Rows from block 2 of a small autoregressive pixel model, named by matrix and row number. Rows with one number belong to one neuron. Each number is 128 + 32 x the weight over its row's rms, rounded and kept within 0 to 255. All counts start at 0. Numbers have three digits each.
Before each neuron's rows are labels from the 100 images, of 14976, where the neuron reaches its highest value: "strongest on" is what is common among them. Only what is clearly more common there than usual is listed. The data: stained colorectal tissue patches (NCT-CRC-HE-100K). In brackets: how many of the 100.
# fc1: MLP up (model.blocks.2.mlp.fc1.weight, 1024x256), inputs 32-63
# fc2: MLP down (model.blocks.2.mlp.fc2.weight, 256x1024, transposed), outputs 32-63

strongest on: tissue: smooth muscle (31)
fc1.167:123156163155156135095127086121127204138164186194152111204143140134115096104177174150122113113078
fc2.167:153137062146081135152081107127110150154203170111095100108123099117123120088155157136104121117128

strongest on: tissue: lymphocytes (60)
fc1.647:191169103141110123082154047209162139136132129193115185129131124113117168179106171171096133142120
fc2.647:111164093099120140134115158083086104097145096113079214135135110055172130123139159134143153122127

strongest on: tissue: lymphocytes (71)
fc1.38:114148132146132095131101129191125119030102164095054139141127160150106180146113081159113182133076
fc2.38:131127094116119189114146143096104137168073168199173118103100184101160153116117136083105147059230

strongest on: tissue: lymphocytes (42)
fc1.285:094131088103133174139144190110155132149110146069115078116123089156153170172141157117173144165117
fc2.285:114158159149168112131131130105146183075144123142116165145159138139082093114119084160115135150136

strongest on: tissue: tumour epithelium (33); tissue: normal colon mucosa (32)
fc1.382:154136189131118116104130178151163170100197177093163175057145110095164142151131156101127169050135
fc2.382:092140083135111156163100111128060150097137098184152090147138199193100157080080136083091140144128

strongest on: tissue: debris (31)
fc1.15:163121117135113121067124142152172159136162111141152113165129181063147113188091167174126081143134
fc2.15:091136165149105154126132055120130113080125150092155146136122118115138157127136132164108166060048

strongest on: tissue: debris (50); tissue: cancer-associated stroma (31)
fc1.653:142121150163131107088146129121138146093153123134087075150178090160117130152109157154097235105143
fc2.653:097106180094174098151132093105108179153104080106120158130097143144155161141128106056081092157063

strongest on: tissue: adipose tissue (66)
fc1.681:171114151076175149127125107154131081145116114141126085195065163081159130136195089164158142077169
fc2.681:132102165228082167152089214125146148131121197126150155105146122095137068144112142128110094125095

strongest on: tissue: debris (39); tissue: smooth muscle (38)
fc1.752:095149159104130089152151070112129170105122152129100150079152109119105185092144099160102154070144
fc2.752:143159101126167129105128144064138125141123194084122121158107147199137163123168151106135131173123

strongest on: tissue: lymphocytes (46); tissue: normal colon mucosa (41)
fc1.672:087137136125152072123114109093179099118079121155137130134156164113071128064176098077120133087124
fc2.672:125137077094107170095095091085146106106145134106071141162120126145086110158091152139096153160094

strongest on: tissue: adipose tissue (53)
fc1.239:095138166101172140124110151138159138140146160147135110135116166125138219186072181139121118137115
fc2.239:120128177104116148136130145111135117108140118164089104153142089121083187150114128122156145129080

strongest on: tissue: debris (59)
fc1.512:151099164161141138115124148167169198156152135127131138127121151150148124117127124152077197165110
fc2.512:102116169134092119078098097104174139090140111110106088127156107188138184161091150142143132053133

strongest on: tissue: lymphocytes (69)
fc1.101:091126196130104061101177084189107143056074096134091096131087177144068121133121115132113102124147
fc2.101:153159134102098108106108173109135198099193094076116135115098118101148158158142101147105191151141

strongest on: tissue: smooth muscle (48); tissue: cancer-associated stroma (28)
fc1.339:095103158151143110098069143160118119163173075164107061195155112136186097139111104097108164158169
fc2.339:184130111137145108105167137153167047179113166140099128137140151120073160144128120184164064132115

strongest on: tissue: adipose tissue (56); tissue: mucus (25)
fc1.286:058096141096153093114126101135144119118126114118125099198129104089083097140156089093148134130101
fc2.286:190131131147144137080165077164139160154090151107069091049146166123094192092123141124068170074112

strongest on: tissue: debris (58)
fc1.260:149138158190148164121162127095115122097145105103140096141137092197130118135107101087057142061166
fc2.260:059132131112127058108119174138090092068140163151100127111131128067093186158168141146169176172093

strongest on: tissue: cancer-associated stroma (41); tissue: smooth muscle (35)
fc1.574:217151114161168102155152142128146167088140135171111097107111192101082104108159167105112094131117
fc2.574:121140200093121124163083104116147128135097054138133109134096106103079110107098151104115112142132

strongest on: tissue: mucus (47)
fc1.386:145125138125146110160081142139151143130129157169152094138087131156189085106125136167134171127122
fc2.386:129099169124065124102113095190131112084149059179140134159142123170138172135122120109135156076128

strongest on: tissue: debris (54)
fc1.416:136129133136141215103098142108141076071140126155215175109109139165108199142122135159082131125104
fc2.416:089120186110113078179182118139165187142151085153080098062112149097181091131112106089126117094130

strongest on: tissue: lymphocytes (86)
fc1.622:147133073145146124122076140120136176088150135124129130171129132148166105168146192222075142121104
fc2.622:164131109103129090127142083091111097137116145163143171126179053115143132111097120126132097127048

strongest on: tissue: mucus (39)
fc1.741:119138144164053106142084154091102150123117118085121090171110184115146123115138093088168160155115
fc2.741:145142141098098112155134092160115100106161132141075112148097123172198142150137116141145136161097

strongest on: tissue: lymphocytes (34)
fc1.179:150137102157209025104114132103139160119116116115059138093120124101129130099151111172165122076120
fc2.179:171162142164105129120040122146177136130173080171138146129120115131191112135136112113122122138101

strongest on: tissue: mucus (58)
fc1.413:139144166182088169128154104101067103156115136066132140130106190072049169097120118176108198105187
fc2.413:155123114137115104161156105167134087170146152155091110134190127124203102159160125052120114169162

strongest on: tissue: adipose tissue (30); tissue: mucus (26)
fc1.410:115108140046109122102152100112156149187115073147134172133131109134126165167170114117120156159018
fc2.410:150113066166088171149144048120121157132168099096150112176105188163135179112089110138042122131107

strongest on: tissue: debris (46)
fc1.583:133091126130159191159065114133162173169190144112084106163176097134202137121135129111118160159133
fc2.583:048085074159104173102066096110126139167100164115194080130122148144088119137070147160187168146122

strongest on: tissue: adipose tissue (51)
fc1.9:143148083136129150108103068077108145102126117147155152166110130105141170102124050174106187170120
fc2.9:079134137130114135112149135092232130103120188119192116126144168141163127160122099032121101103077

strongest on: tissue: lymphocytes (52)
fc1.16:126145097141118155112194113190122084155111079157202102128135111108149156095115116066113111099159
fc2.16:115113112186162067064138124158168128183110088137126142109161151131151133144121126137084120091126

strongest on: tissue: lymphocytes (78)
fc1.4:170115096121138164144126096064120121169153152114215143096106196213134077130162098099108121172146
fc2.4:140161110152121167121147192126090083139129202098074141092104111137190127119129139108112130116069

strongest on: tissue: tumour epithelium (48)
fc1.79:087137160071099117077098123145157189163161082151114110058090131104137096163132126118098142161154
fc2.79:148105177127180140084150103134105118121189118149183132176099171176076134093091159122162122080170

strongest on: tissue: debris (38)
fc1.144:108124157057145155134121128156160119131136124073143109118197054131140094146174157108094143136143
fc2.144:072140088148103136120150146132085091094179144192112116140110162125105080141176129122145134177096

strongest on: tissue: adipose tissue (37)
fc1.44:150147120142150105113101107097096111193171136082150159184119067137112165168162092105148135099063
fc2.44:123087155136139144150130129153120184123075169192093123112132102162107163143160123152107099125136

strongest on: tissue: debris (44); tissue: tumour epithelium (34)
fc1.452:121151117149191129097110118124155141080137116113188169186125152143144111126162112110182141123120
fc2.452:140065143217123148186137097180141100218131137088122133164101071090141119154137107111121138127129

strongest on: tissue: smooth muscle (57)
fc1.235:158128207177133058134143156115111099133140109162157152106137096073133125159130132101123092144139
fc2.235:084132101132162153103122131141105123095083116172108150097169127095088129136130141135150175064086

strongest on: tissue: adipose tissue (58)
fc1.683:100063081091139108094149116173165164068162133168160111115074199101108147096109113199126168099099
fc2.683:154154077125151128134113143079120130079137138144121112133138138157140170114149120058113096089193

strongest on: tissue: lymphocytes (37); tissue: debris (36)
fc1.389:169144103175137120147147147151134108158149138095140099077102136159106155110151168148155188131161
fc2.389:140087135151129125172097089084066105098091199156112160129123125147123119132145126115070187132065

strongest on: tissue: smooth muscle (56)
fc1.625:167092188126113108107155165125086186147114147179197084080109143107077096153123089105140113131110
fc2.625:144113071179140089139099122123135097068096055167107097152158109155126072109094179124163140154078

strongest on: tissue: adipose tissue (59)
fc1.706:087079144174132117089084111159124117151139136106073110194101101092161158137124084181138124076093
fc2.706:134093131154155134118132127167090147106138092080097146184166161120154132077102126083109082114146

strongest on: tissue: lymphocytes (40)
fc1.761:154065115150160151130135072150148141073102137111095110165129121155174122167144145109063063166102
fc2.761:120164111084107141072119135086065135139166105154099162138110071092186116061125097199135123163129

strongest on: tissue: mucus (30)
fc1.62:127120193133112156146086141137124110172155179117111147121112136114109161130128127155107131104096
fc2.62:137073104110106095136180132135143102091127112136181191185122097128116125162114099128133117092103

strongest on: tissue: mucus (54)
fc1.424:084108167141137110088164117101149116127181176098130136140104136092172121129147117170193163150132
fc2.424:124161123076146159117164176147158124110113166126188123152141105166137173115137131089071100132138

strongest on: tissue: adipose tissue (52)
fc1.426:118124123104179085178113131152177143138142130096099170149087129145162142191108125102152147122118
fc2.426:110106126107115170155135166073088098180173111094099102134157101101076127084180103093147159180127

strongest on: tissue: normal colon mucosa (48); tissue: mucus (40)
fc1.429:136128125165176121105127130118115167122099159096104141099109082123121107183042099134158096096098
fc2.429:072085142095100144104144092122145068111160116163142116152079171113153099158143133156209145137118

strongest on: tissue: adipose tissue (61)
fc1.689:122112129167148115128075084126137121110149133114085188110176101135188146115105159126170100133177
fc2.689:152112109097147144159177146125102131089073100098140119163107122142064116136150181126190134118069

strongest on: tissue: smooth muscle (93)
fc1.762:144111125174045094168149130124131127133143108158132143113142112142098150091120100137064034100121
fc2.762:086060097147129120135168174037135125086142158100144154166129114121120106112103134096155154103153

strongest on: tissue: debris (55)
fc1.425:069042101163127088112117084102135132127115133172125112149137032149177154111125106125125108132142
fc2.425:168153096071146136131132144143105139145089069172102081122097106115136090125124107098139113140171

strongest on: tissue: adipose tissue (35); tissue: smooth muscle (35)
fc1.729:111135150101126176153150103056165121167118097183093163095145129155110105108108174127145154120135
fc2.729:080098095121142127170122121060185119163169139138146065183115109159095179114149129155158109153099

strongest on: tissue: lymphocytes (36); tissue: tumour epithelium (35)
fc1.620:186108092097105102076151071159130113123061202125112171159135081126249137123086099133133151129104
fc2.620:104121135122121135143160163091077094190147168192135092095157143102145204113127137139075087090123

strongest on: tissue: debris (29)
fc1.440:072138172141141122144139128128132103093136124137161089094128123133128072176181188093171102082101
fc2.440:144139094105121182143107109098126106156104113094164159177138090070121193125073100130079132146093

strongest on: tissue: cancer-associated stroma (57)
fc1.608:085076147131146164094132170136093122154094124149100207189093154116125112064173127144138118096128
fc2.608:130138171118167079113142129118107102173147161145108155097164165128137102162107121135101126121147

strongest on: tissue: lymphocytes (86)
fc1.450:115158135138136070125161120089176130107138086152092115128149197065079106087123174141223151111091
fc2.450:138093148111120176229123081187083147125112138118150154097080116184095124183164090122083161144120

strongest on: tissue: debris (67)
fc1.369:131090073122100086128136124105105138161113152088191147155150101118147103126064152169097094159099
fc2.369:132134117044054160119064105119206103116108123179122119116115119148127159148105040145083126126170

strongest on: tissue: tumour epithelium (74)
fc1.508:175152141144102097102120158177129151093149109054065108195075177148184134112104136123113104079108
fc2.508:074098130118163101148177111067066173156105127194125098145197128125131150153107080157157095092107

strongest on: tissue: cancer-associated stroma (35)
fc1.397:139117100159141110106144060106133141113168114166096156108138179167122125116147114099172081099181
fc2.397:135085119084136156099102154102090105126184169046094165087148153073128124139106207100117152113113

strongest on: tissue: adipose tissue (59)
fc1.392:139118136115129121186105104148088153171143164130127096168123142188111119158156154149131129156076
fc2.392:160141076121129149107070122068137124124170169091148148103098146121107166169164140129150078093131

strongest on: tissue: lymphocytes (31)
fc1.249:152142138070080098142080085116149176152146149084109140141126131104106081117188128120154147111144
fc2.249:089120145079073163115130099063102066126170173139153129123121044131103119126120159080062068129159

strongest on: tissue: debris (62)
fc1.474:149154110092143059115092109138079163154186119114139143132085145153141125108172114149080180093146
fc2.474:127105143127117112078143104172172124089160120139127118126145103081179107153146139157112195078098

strongest on: tissue: adipose tissue (40); tissue: mucus (38)
fc1.701:163101155174153101184158150127146078109166143155125072079092178173159118149138085110124144151091
fc2.701:096150117106163199084119088196119172146122107129124102140088068081105180163130097151084081170110

strongest on: tissue: debris (52)
fc1.343:171093160133080148060117210111114158136165039090144142176160116120130136075114100103052118097125
fc2.343:121130120154082096128141135104096212162146143131126071176104154166178073080141104084100052108122

strongest on: tissue: smooth muscle (69)
fc1.478:163167105086155166108147172146162188123139128185175138130063189133106138169172117142135142098158
fc2.478:169116122115165135132125112156115107131144163077145111186116134083106072194096126112093114188142

strongest on: tissue: mucus (68)
fc1.284:183078142129092116139114111142157113130157098126064159117124115142114147115191103130134172115113
fc2.284:093125082091122125066135173132186097130139149117170099108073164131095110129094079092128127088155

strongest on: tissue: normal colon mucosa (61)
fc1.27:108150180145205168161154123086189109101183142173096116136153134079145151164111165146140101124124
fc2.27:154074174124172147158113134172170094158142094126118148110167093125128104099201075113149072131090

strongest on: tissue: adipose tissue (38)
fc1.104:141115113137081123127091042182146139101114114093085047166133163143122114135156150143037136129183
fc2.104:136138135174117154223135114086169121068108164174141144173137181091137136184128158103177100129104

strongest on: tissue: normal colon mucosa (30)
fc1.123:114129132151175082120094103091085087131129157137075195158086103155155139172112141130109073100133
fc2.123:143128094133132134116123173107156135110132108143144067096156118163135151143138095135124110196148

strongest on: tissue: adipose tissue (57)
fc1.636:123184157133150146121105099097142103150097101108101130105113065092116185116116096146098096057099
fc2.636:143088098080107092094171126152144100133180119154183164119120138117165057057103179149175103144117

strongest on: tissue: adipose tissue (73)
fc1.264:112108133148097062137165122087172111154115193087138127135112141112057148141124189139117122210132
fc2.264:127134122148131120127114083120183068076086113117079140065107072136145140143146082142159143132106

strongest on: tissue: adipose tissue (42); tissue: mucus (26)
fc1.739:104100088072079130127132130150114121124086029139098058157074120117133196120090124109117086181096
fc2.739:124135153155115172158154134059129132161139116174100133167124136117034133118141139189120120090164

strongest on: tissue: mucus (36)
fc1.704:162136192090112143152178131143113104131116118127149127116117189049113158057134101107104101183087
fc2.704:155175123145066124131090069162131181169127108160116142173184108093103115171045174132083119157190

strongest on: tissue: debris (58)
fc1.581:139140163149162052142126098144153150176126117176112130162086152126125156174113133172144137146130
fc2.581:125091123153113153160122131144078068109101093151167119116149093116113093139114123095122123110105

strongest on: tissue: lymphocytes (30)
fc1.206:145162129082104128064153097175175157101114128093143144130000152137140201102146139073076093162163
fc2.206:130149173141130145058118193104205080149110155162190118118186099138143133109136125131125153108114

strongest on: tissue: smooth muscle (55)
fc1.504:062150134143094112124096178140111138196184137145078168134139170112103138169109147153121170136149
fc2.504:138128117129166139104178164126150139120150133131155092138105073116129101150158101157136071095104

strongest on: tissue: lymphocytes (74)
fc1.610:118080154117105118199087086157092110157195193124128139150190224172167166096126112097077144107104
fc2.610:174149175086113143154079161210171122109172128104153078098147087107089087117080121153146144070123

strongest on: tissue: adipose tissue (60); tissue: mucus (27)
fc1.283:121156095086170135098105172146116184108154127099132107110142094103129133167115130100119131128142
fc2.283:146139137149075176070162153102142124133156075064125116209195137112110132040129114159134134116111

strongest on: tissue: normal colon mucosa (44); tissue: mucus (31)
fc1.453:137107217124075134130117111127180171121147172178119136198080161097118136092134095159083201130081
fc2.453:077088060113132118176123135138108136164143173141214116122154153191120127109104092106143068136158

strongest on: tissue: mucus (40)
fc1.613:134113136071159115139082065171128143116098182068102089157145116094167188098139096104110183109153
fc2.613:157102173145086138135142104123131145104133052095124110086178071150145058114088145128126149138174

strongest on: tissue: debris (87)
fc1.252:068131152162107186071151094137203134121106113133072156166154129153120117097128163159155154127124
fc2.252:178164110125047095081171170039150082056060141101136140074115164158120144129153189139148126162099

strongest on: tissue: lymphocytes (36)
fc1.211:167131115143136061146184192100172108154156150130086127136111128142087162128131127100109086152147
fc2.211:120097108171119196070129180173137133088149087082173106131100147122095129181134142149116086109091

strongest on: tissue: lymphocytes (67)
fc1.533:121122154105101105168116167145163113115147104092109156120098108112132110119140082139102151125195
fc2.533:066150106123089165144133029148168175150138168102122151168091158088120167117096133152133156072146

strongest on: tissue: mucus (61)
fc1.379:129141148131129134085132090129190160170158124177142123098149167231175136165126116143094154185165
fc2.379:122144126100165149173138159178159113082132147088116156174095143110119130138093117142144135130141

strongest on: tissue: mucus (38); tissue: tumour epithelium (38)
fc1.614:126156143080140150143093194154072175126183145142149166116142161095183077126107122076077114140134
fc2.614:195059130125130115087147151151109096163107075155094157098129169163194130183115225148108084124133

strongest on: tissue: lymphocytes (32)
fc1.717:187168130145155169153124132135111154102088084119157098109085150071139097148142070135054177141078
fc2.717:172129151144161135149108155117154116162106094135116093107112105153157149138174126169168138139182

strongest on: tissue: debris (57)
fc1.633:102142158113161153225111155095126099105149132137125145151053101095089097123124180086106058116188
fc2.633:095138138104163150041092126123149112109151072150147168189160149137093125077114131070127108084138

strongest on: tissue: debris (39)
fc1.686:167144142132025142139152147082150127123114153091159170081061108112148168159179161099128086147110
fc2.686:150129120160090156200118171138072112174148149071136144144126138121090103163095123063106094157093

strongest on: tissue: debris (32); tissue: cancer-associated stroma (31); tissue: mucus (26)
fc1.513:159120154104080125104129196165107173118136117151135140154152145122144155098123184151161089111126
fc2.513:094120122161190163147100076126090171090068147081101129095092128137138138109141183133077124108115

strongest on: tissue: lymphocytes (91)
fc1.442:140172091147125151136141133167123040079099118088130186115138123110165109077080069105107091107124
fc2.442:125135139142167103111123153128115162121124175123126082154118129107186135092146128175212087168173

strongest on: tissue: smooth muscle (50)
fc1.393:151090134157100073080134157122118136140128118092156111110112059179122159136087144167149105177138
fc2.393:089104098167167168078127082167105102138155090156163160081134169120146107089119154138175153131165

strongest on: tissue: tumour epithelium (70)
fc1.80:103144148121175139173100143150110177130136123146079153117130130193165101163105100148134124097155
fc2.80:157085091133148111137167113188145099128150111096135132158137112141113113094090114132118110190128

strongest on: tissue: smooth muscle (34)
fc1.394:101125139124129102155118114164172127145087107040113165083053182209144132145147125149110136168126
fc2.394:139160089127116117177113092085127139077119105155112092136162171113127092087093079110162102083127

strongest on: tissue: lymphocytes (92)
fc1.378:128078100123097146128126144199161162181128086188163139145191093156147115122102126102076169141100
fc2.378:091146112081145102154172077138096119081188153118080123168159167118138117135143146080146100071134

strongest on: tissue: smooth muscle (47); tissue: debris (32)
fc1.736:173176089141160092123150137193134169119147140131106139105142166128173127145081204102152148137176
fc2.736:114094101080155109145122158188160111119181121165143106075116145143128149131115109160183154141098

strongest on: tissue: smooth muscle (37)
fc1.320:127105153092084134116113119170160148114133173081123140161062144183126174132143140124128117139102
fc2.320:127081150046108126140138139109085155108103110122118114184162108174114036104064133117133150154063

strongest on: tissue: debris (38)
fc1.569:165111122131120137083134132114137171113158099149131136166184077153163137113142097071111128100188
fc2.569:067161142122117157166127149111127144120176113149082123094126130159136091135142050165161103139098

strongest on: tissue: mucus (50)
fc1.731:122139144109127124064130162121091150122097120106123100182147094119167131107154152161141141167105
fc2.731:114182169136100193151124128090080130137094135124076144076109157149146113108131106101116086142132

strongest on: tissue: lymphocytes (93)
fc1.746:116159188205089173039135124168157132112102130068169066159199119091089222148121150145103140106141
fc2.746:201071103149091133179090157137096115117159167095099133097133141167099137145155100043127109087175

strongest on: tissue: mucus (72)
fc1.558:090133160126095091175117093114100098117144123195167135061076186125135207165140124074120148155099
fc2.558:136190114189122175086101129137127147122114107065056131156171119169103096089118120135149128113080

strongest on: tissue: lymphocytes (52)
fc1.174:151145122086093160150149109146172085135119185126174158143157050146121099095142156193146195160103
fc2.174:128113098156117128092138137117112157146102059101128130199095217060120172153110111129128170130161

strongest on: tissue: lymphocytes (75)
fc1.292:082124156137098155129116133165094096127138142113198114123147064161073106127128139202160152153106
fc2.292:149115138097112165142132188089139110154114121138137118123160120101093182147088134102108114116140

strongest on: tissue: debris (31); tissue: cancer-associated stroma (27)
fc1.405:147109123154166164137071125095124143148118153096170147161097096161128132099053143134115169188140
fc2.405:129110158088126077126132107062047099131071079117047114128150126126109162124104119064120115116149