config.yaml
model: "autoregressive pixel model"
dataset: "stained colorectal tissue patches (NCT-CRC-HE-100K)"
train_examples: 22605
image_size: 20
horizontal_flip: false
levels_per_channel: 4
vocab_size: 65
arch: "transformer_decoder"
width: 256
layers: 7
norm: "rmsnorm"
norm_position: "pre"
activation: "squared_relu"
mlp_ratio: 4
head_dim: 32
fused_qkv: false
bias: "all"
qk_norm: false
parallel_block: true
dropout: 0.05
inner_norm: false
positions: "rope"
tie_embeddings: true
init: "small_normal"
residual_init: "none"
optimizer: "soap"
beta2: 0.99
lr: 0.0028
beta1: 0.9
shampoo_beta: 0.99
eps: 1e-08
precondition_frequency: 32
max_precond_dim: 1536
one_sided: true
adamw_lr_other_params: 0.0022
ema_decay: 0.999
steps: 14700
batch_size: 64
epochs: 41.6
lr_schedule: "cosine"
final_lr_fraction: 0
warmup_steps: 440
weight_decay: 0.04
adamw_weight_decay_other_params: 0.01
Rows from block 4, named by matrix and row number. Rows with one number belong to one neuron. Each number is 500 + 50 x the weight over its row's rms, rounded and kept within 0 to 999. All counts start at 0. Numbers have three digits each. After the name is the row's rms in percent of the matrix's.
# fc1: MLP up (model.blocks.4.mlp.fc1.weight, 1024x256), inputs 0-127
# fc2: MLP down (model.blocks.4.mlp.fc2.weight, 256x1024, transposed), outputs 0-127
fc1.84 104:467492389486556496500533415479472522512458452403493477471542521504512514546481454540450554347465567506431472466467568396541529472442472426605453559443493471389466443501540545571511502491569444418437504576516458473449563599537530499426487574440430492567484530510508526517514570499591516536544538466540570534514481433480372445472570452529457473489514490562509445516490441485477505488450
fc1.85 097:468442449565402521588457499579467550508525458516505459566491553468453431531593443449547555584512573467551531473481450495583491444538522497494494531602523442389498458496500458578509448435590470518572432469534459430462504611574445442562417477474477476579467516502429432542470472551423454405545530472497539547494472514469515494453512519456502541512409485460535490594611552503510450440458
fc1.86 091:462544540481466496423456552540448469436503487523495581452477510479468458545580545522547384576532548544513508608574441487425488526599556532503469484560505572501394530496492600454474479487557429475491510527564547550589536405508479502554486519460471466484483589429495410534554548511456512462602413530492460445518458560592425507475541425450430568464510505597487572539449504449586490448470
fc1.87 101:424443478493452583474454608560530403512491530455582526548463462549519513471485536488490635553507457547427511513478514567574501487498474566473512534621515496490532565563484465546522516441511456565454360537431477532528532468524548498478440528445471498550468490453530444628375530473580475377525539511551519462485479466546402421548471497522422429396536499505461550465448490518555506524464
fc1.88 104:503580472556511491503510489564463469549480511440434456487465557485507525586490540612449446413400513507480513521549549634499522579494472478498501476554581570539494548478474428532470535457406525530392510468391505448517566448494530501412510515452371520521533489478467469545492406533367425505439477535501537528452551428635461446542444480455411579474518469474553587520424526489474548488502
fc1.89 086:520408364556501456515472499520421429555434431501368581522536443470602450517497415547541499516427536535503550451455527499454451462493480505496538520503511535563581450528555579607479447476446521559471426506497547542518453546554590496470477603506406513539486429511433509531477481446497585486521455449591564509480519423484566462443366544515460539529526462556523545477467513461466551558473
fc1.90 096:505455522578483485512500463439532591412531530571492454570586512499507535540494453511514440562491583572595561473492512475496596489458498455467544509442383469598479468436474520522480493504432464491427565473466525542447452490534444506487451397547447491500539517488510450521485584454585505487491512512406541526475460520488473436452548405526535529453455467424515577444477473476530504502474
fc1.91 103:569585641520519501483541477504496530582551574485524455518426477463517444483499512483448477605435514517385528542518572538493477492434501568573489488504525534537491510505458564526454536543440522556545510497545467494449458446560440557567511543555412380513542482519590542509555564568461482466503557459514515544477468469566565492503576463495533517480490441458471583501537533469572541435504
fc1.92 095:443477546428496435482458442525438515528445502561411474543599549445516533421473446440558537481569441560519499607485550452511512495471448613459530537442555501431446537516500528445541563549564483433485633552533514473594349520435506515514478486457497546552476555583471496479395472643574546501513560437483552515493489504422508485490526473467441550378446530559516556504449549416520495522460
fc1.93 109:536531567472497505466381411557509509547420458489451499497526470431521440478452533423564502542511457501523494529534505485565428564514417380513530506463653537506427498499466461515485511455427531475443503535539466436572494470507515474435440589485486427503566590533419489482392540566539506524490482454558438415480550510476458507576486538552464413504516428452478461468509517546487527505439
fc2.84 102:504567512503550466487519505522461474512464542436419581395473471472523500460486487529397489461522483486476494354538554521553475522453436505428528457584460461519530603480463501444505489512437466495499496501586560440476535492493554507477498531550450589443489592527559441500486423457493561497470483519509394540443428471398459520585468539608518467430552485465496644568554516488534438599516
fc2.85 101:510514429531449550488467514479470454396472589514484538494549508524459430494516550549545550474566549459437447553496531554422498608461429503429471466418495501453573638556494416486499464474467514485427445531403450492475469503505512562469520433568500471428513575480564515491454548426508446516540516518525523409509536565554527597502477508527554516502591549497622598463391557554426537490488
fc2.86 101:555551451481498546571450477519525491486444507490456599546416503365459549454556527430406493498510441559568584535546556438482424403535459438523428602466530534493543501420473430433452500407443501434422542489459528493503485472478547503504567399561533627493526478541528552620710537498499421469445541528506548503513562479431492519509475481451422531500546423476521458437582515487476498509517
fc2.87 103:550504492524530508470519463420581591517515528539532527530526493547504564547489552464376453540469502527493581499496339376473465418478590523458600495564497504502514419428512432397454507615473504476486445528580506569496512462516497509517498439545539526575502498462556478488510518531528462582424504473486405508433501464483482488442438539500527466463489449533508484446457485556460500580504
fc2.88 103:509532553519516553511558434419442595447477428440522479588566434581539479500594539488465495558506512521486521414544571525569459515445534441519584489472552574495443474456506453490515504420510523486558531441523499512523568470525443464588314480540623473502525517547580477463479432402426597498532522560420492489414501394437563482424520545566463445592519522576518444486476479517534530571492
fc2.89 079:404483526435427504515577562476555589585512535416442496447488499547549550459492520467481508417551458543630492507484435485577499521447483550485541453509594378459438516528355529499539486569474500474483529543670474456424614464524610579429454445520584540376478517526528469575404528452555434559475522559579457488477448586488507476495474567483516531500497515532500430530499465548486475503498
fc2.90 099:532560439461552445549511471451516513508483471477519376497435449445485470546553560525527525505562430512430448485566571502507434497546459454526501514507564533521428553529525551559553374427442551493600487568529586518518554535463482562512528522476488555568550558546482553451441507493421493454543401446519502498498498410430537523485505522608533501477446542413575468566493496556572552474536
fc2.91 104:452384495516573466476519534418517527469444578493533431475436519551454548429451463507428494499506523527510480453540470462480414588482595562451580495572458478533469511501560482459498444463501501409397459547485523541439601475476494462476458507476573514462488486474437546430514520477439437492482547540522488518565486472508562499509396543510542486484499530481454501455505482499520555483431
fc2.92 101:504592505550458478466521545511560492520467462561502506529529510565395481536482576546584559485493408467520570469497492440471548541511556445427484484547455491495510523582519459433609442508375500506485517502568475541527569550448502356485489522455525454565525472526533572516467413549528497423504472549492483571542497565542565491465400546545386426555474497471400412581454521659518506511480
fc2.93 103:490509522484501525524500582502441457527499546541449455589510505544441530495500500456502409512474525554477665479542485615492527503514565589455527442577445500486564538573498485452537471467527453460548508557514490506490447568454492566559501449492449531527490551526435486488454506548568590629572473478567482495537503486448526435471558539457557627471518527455518532609505561462456559525449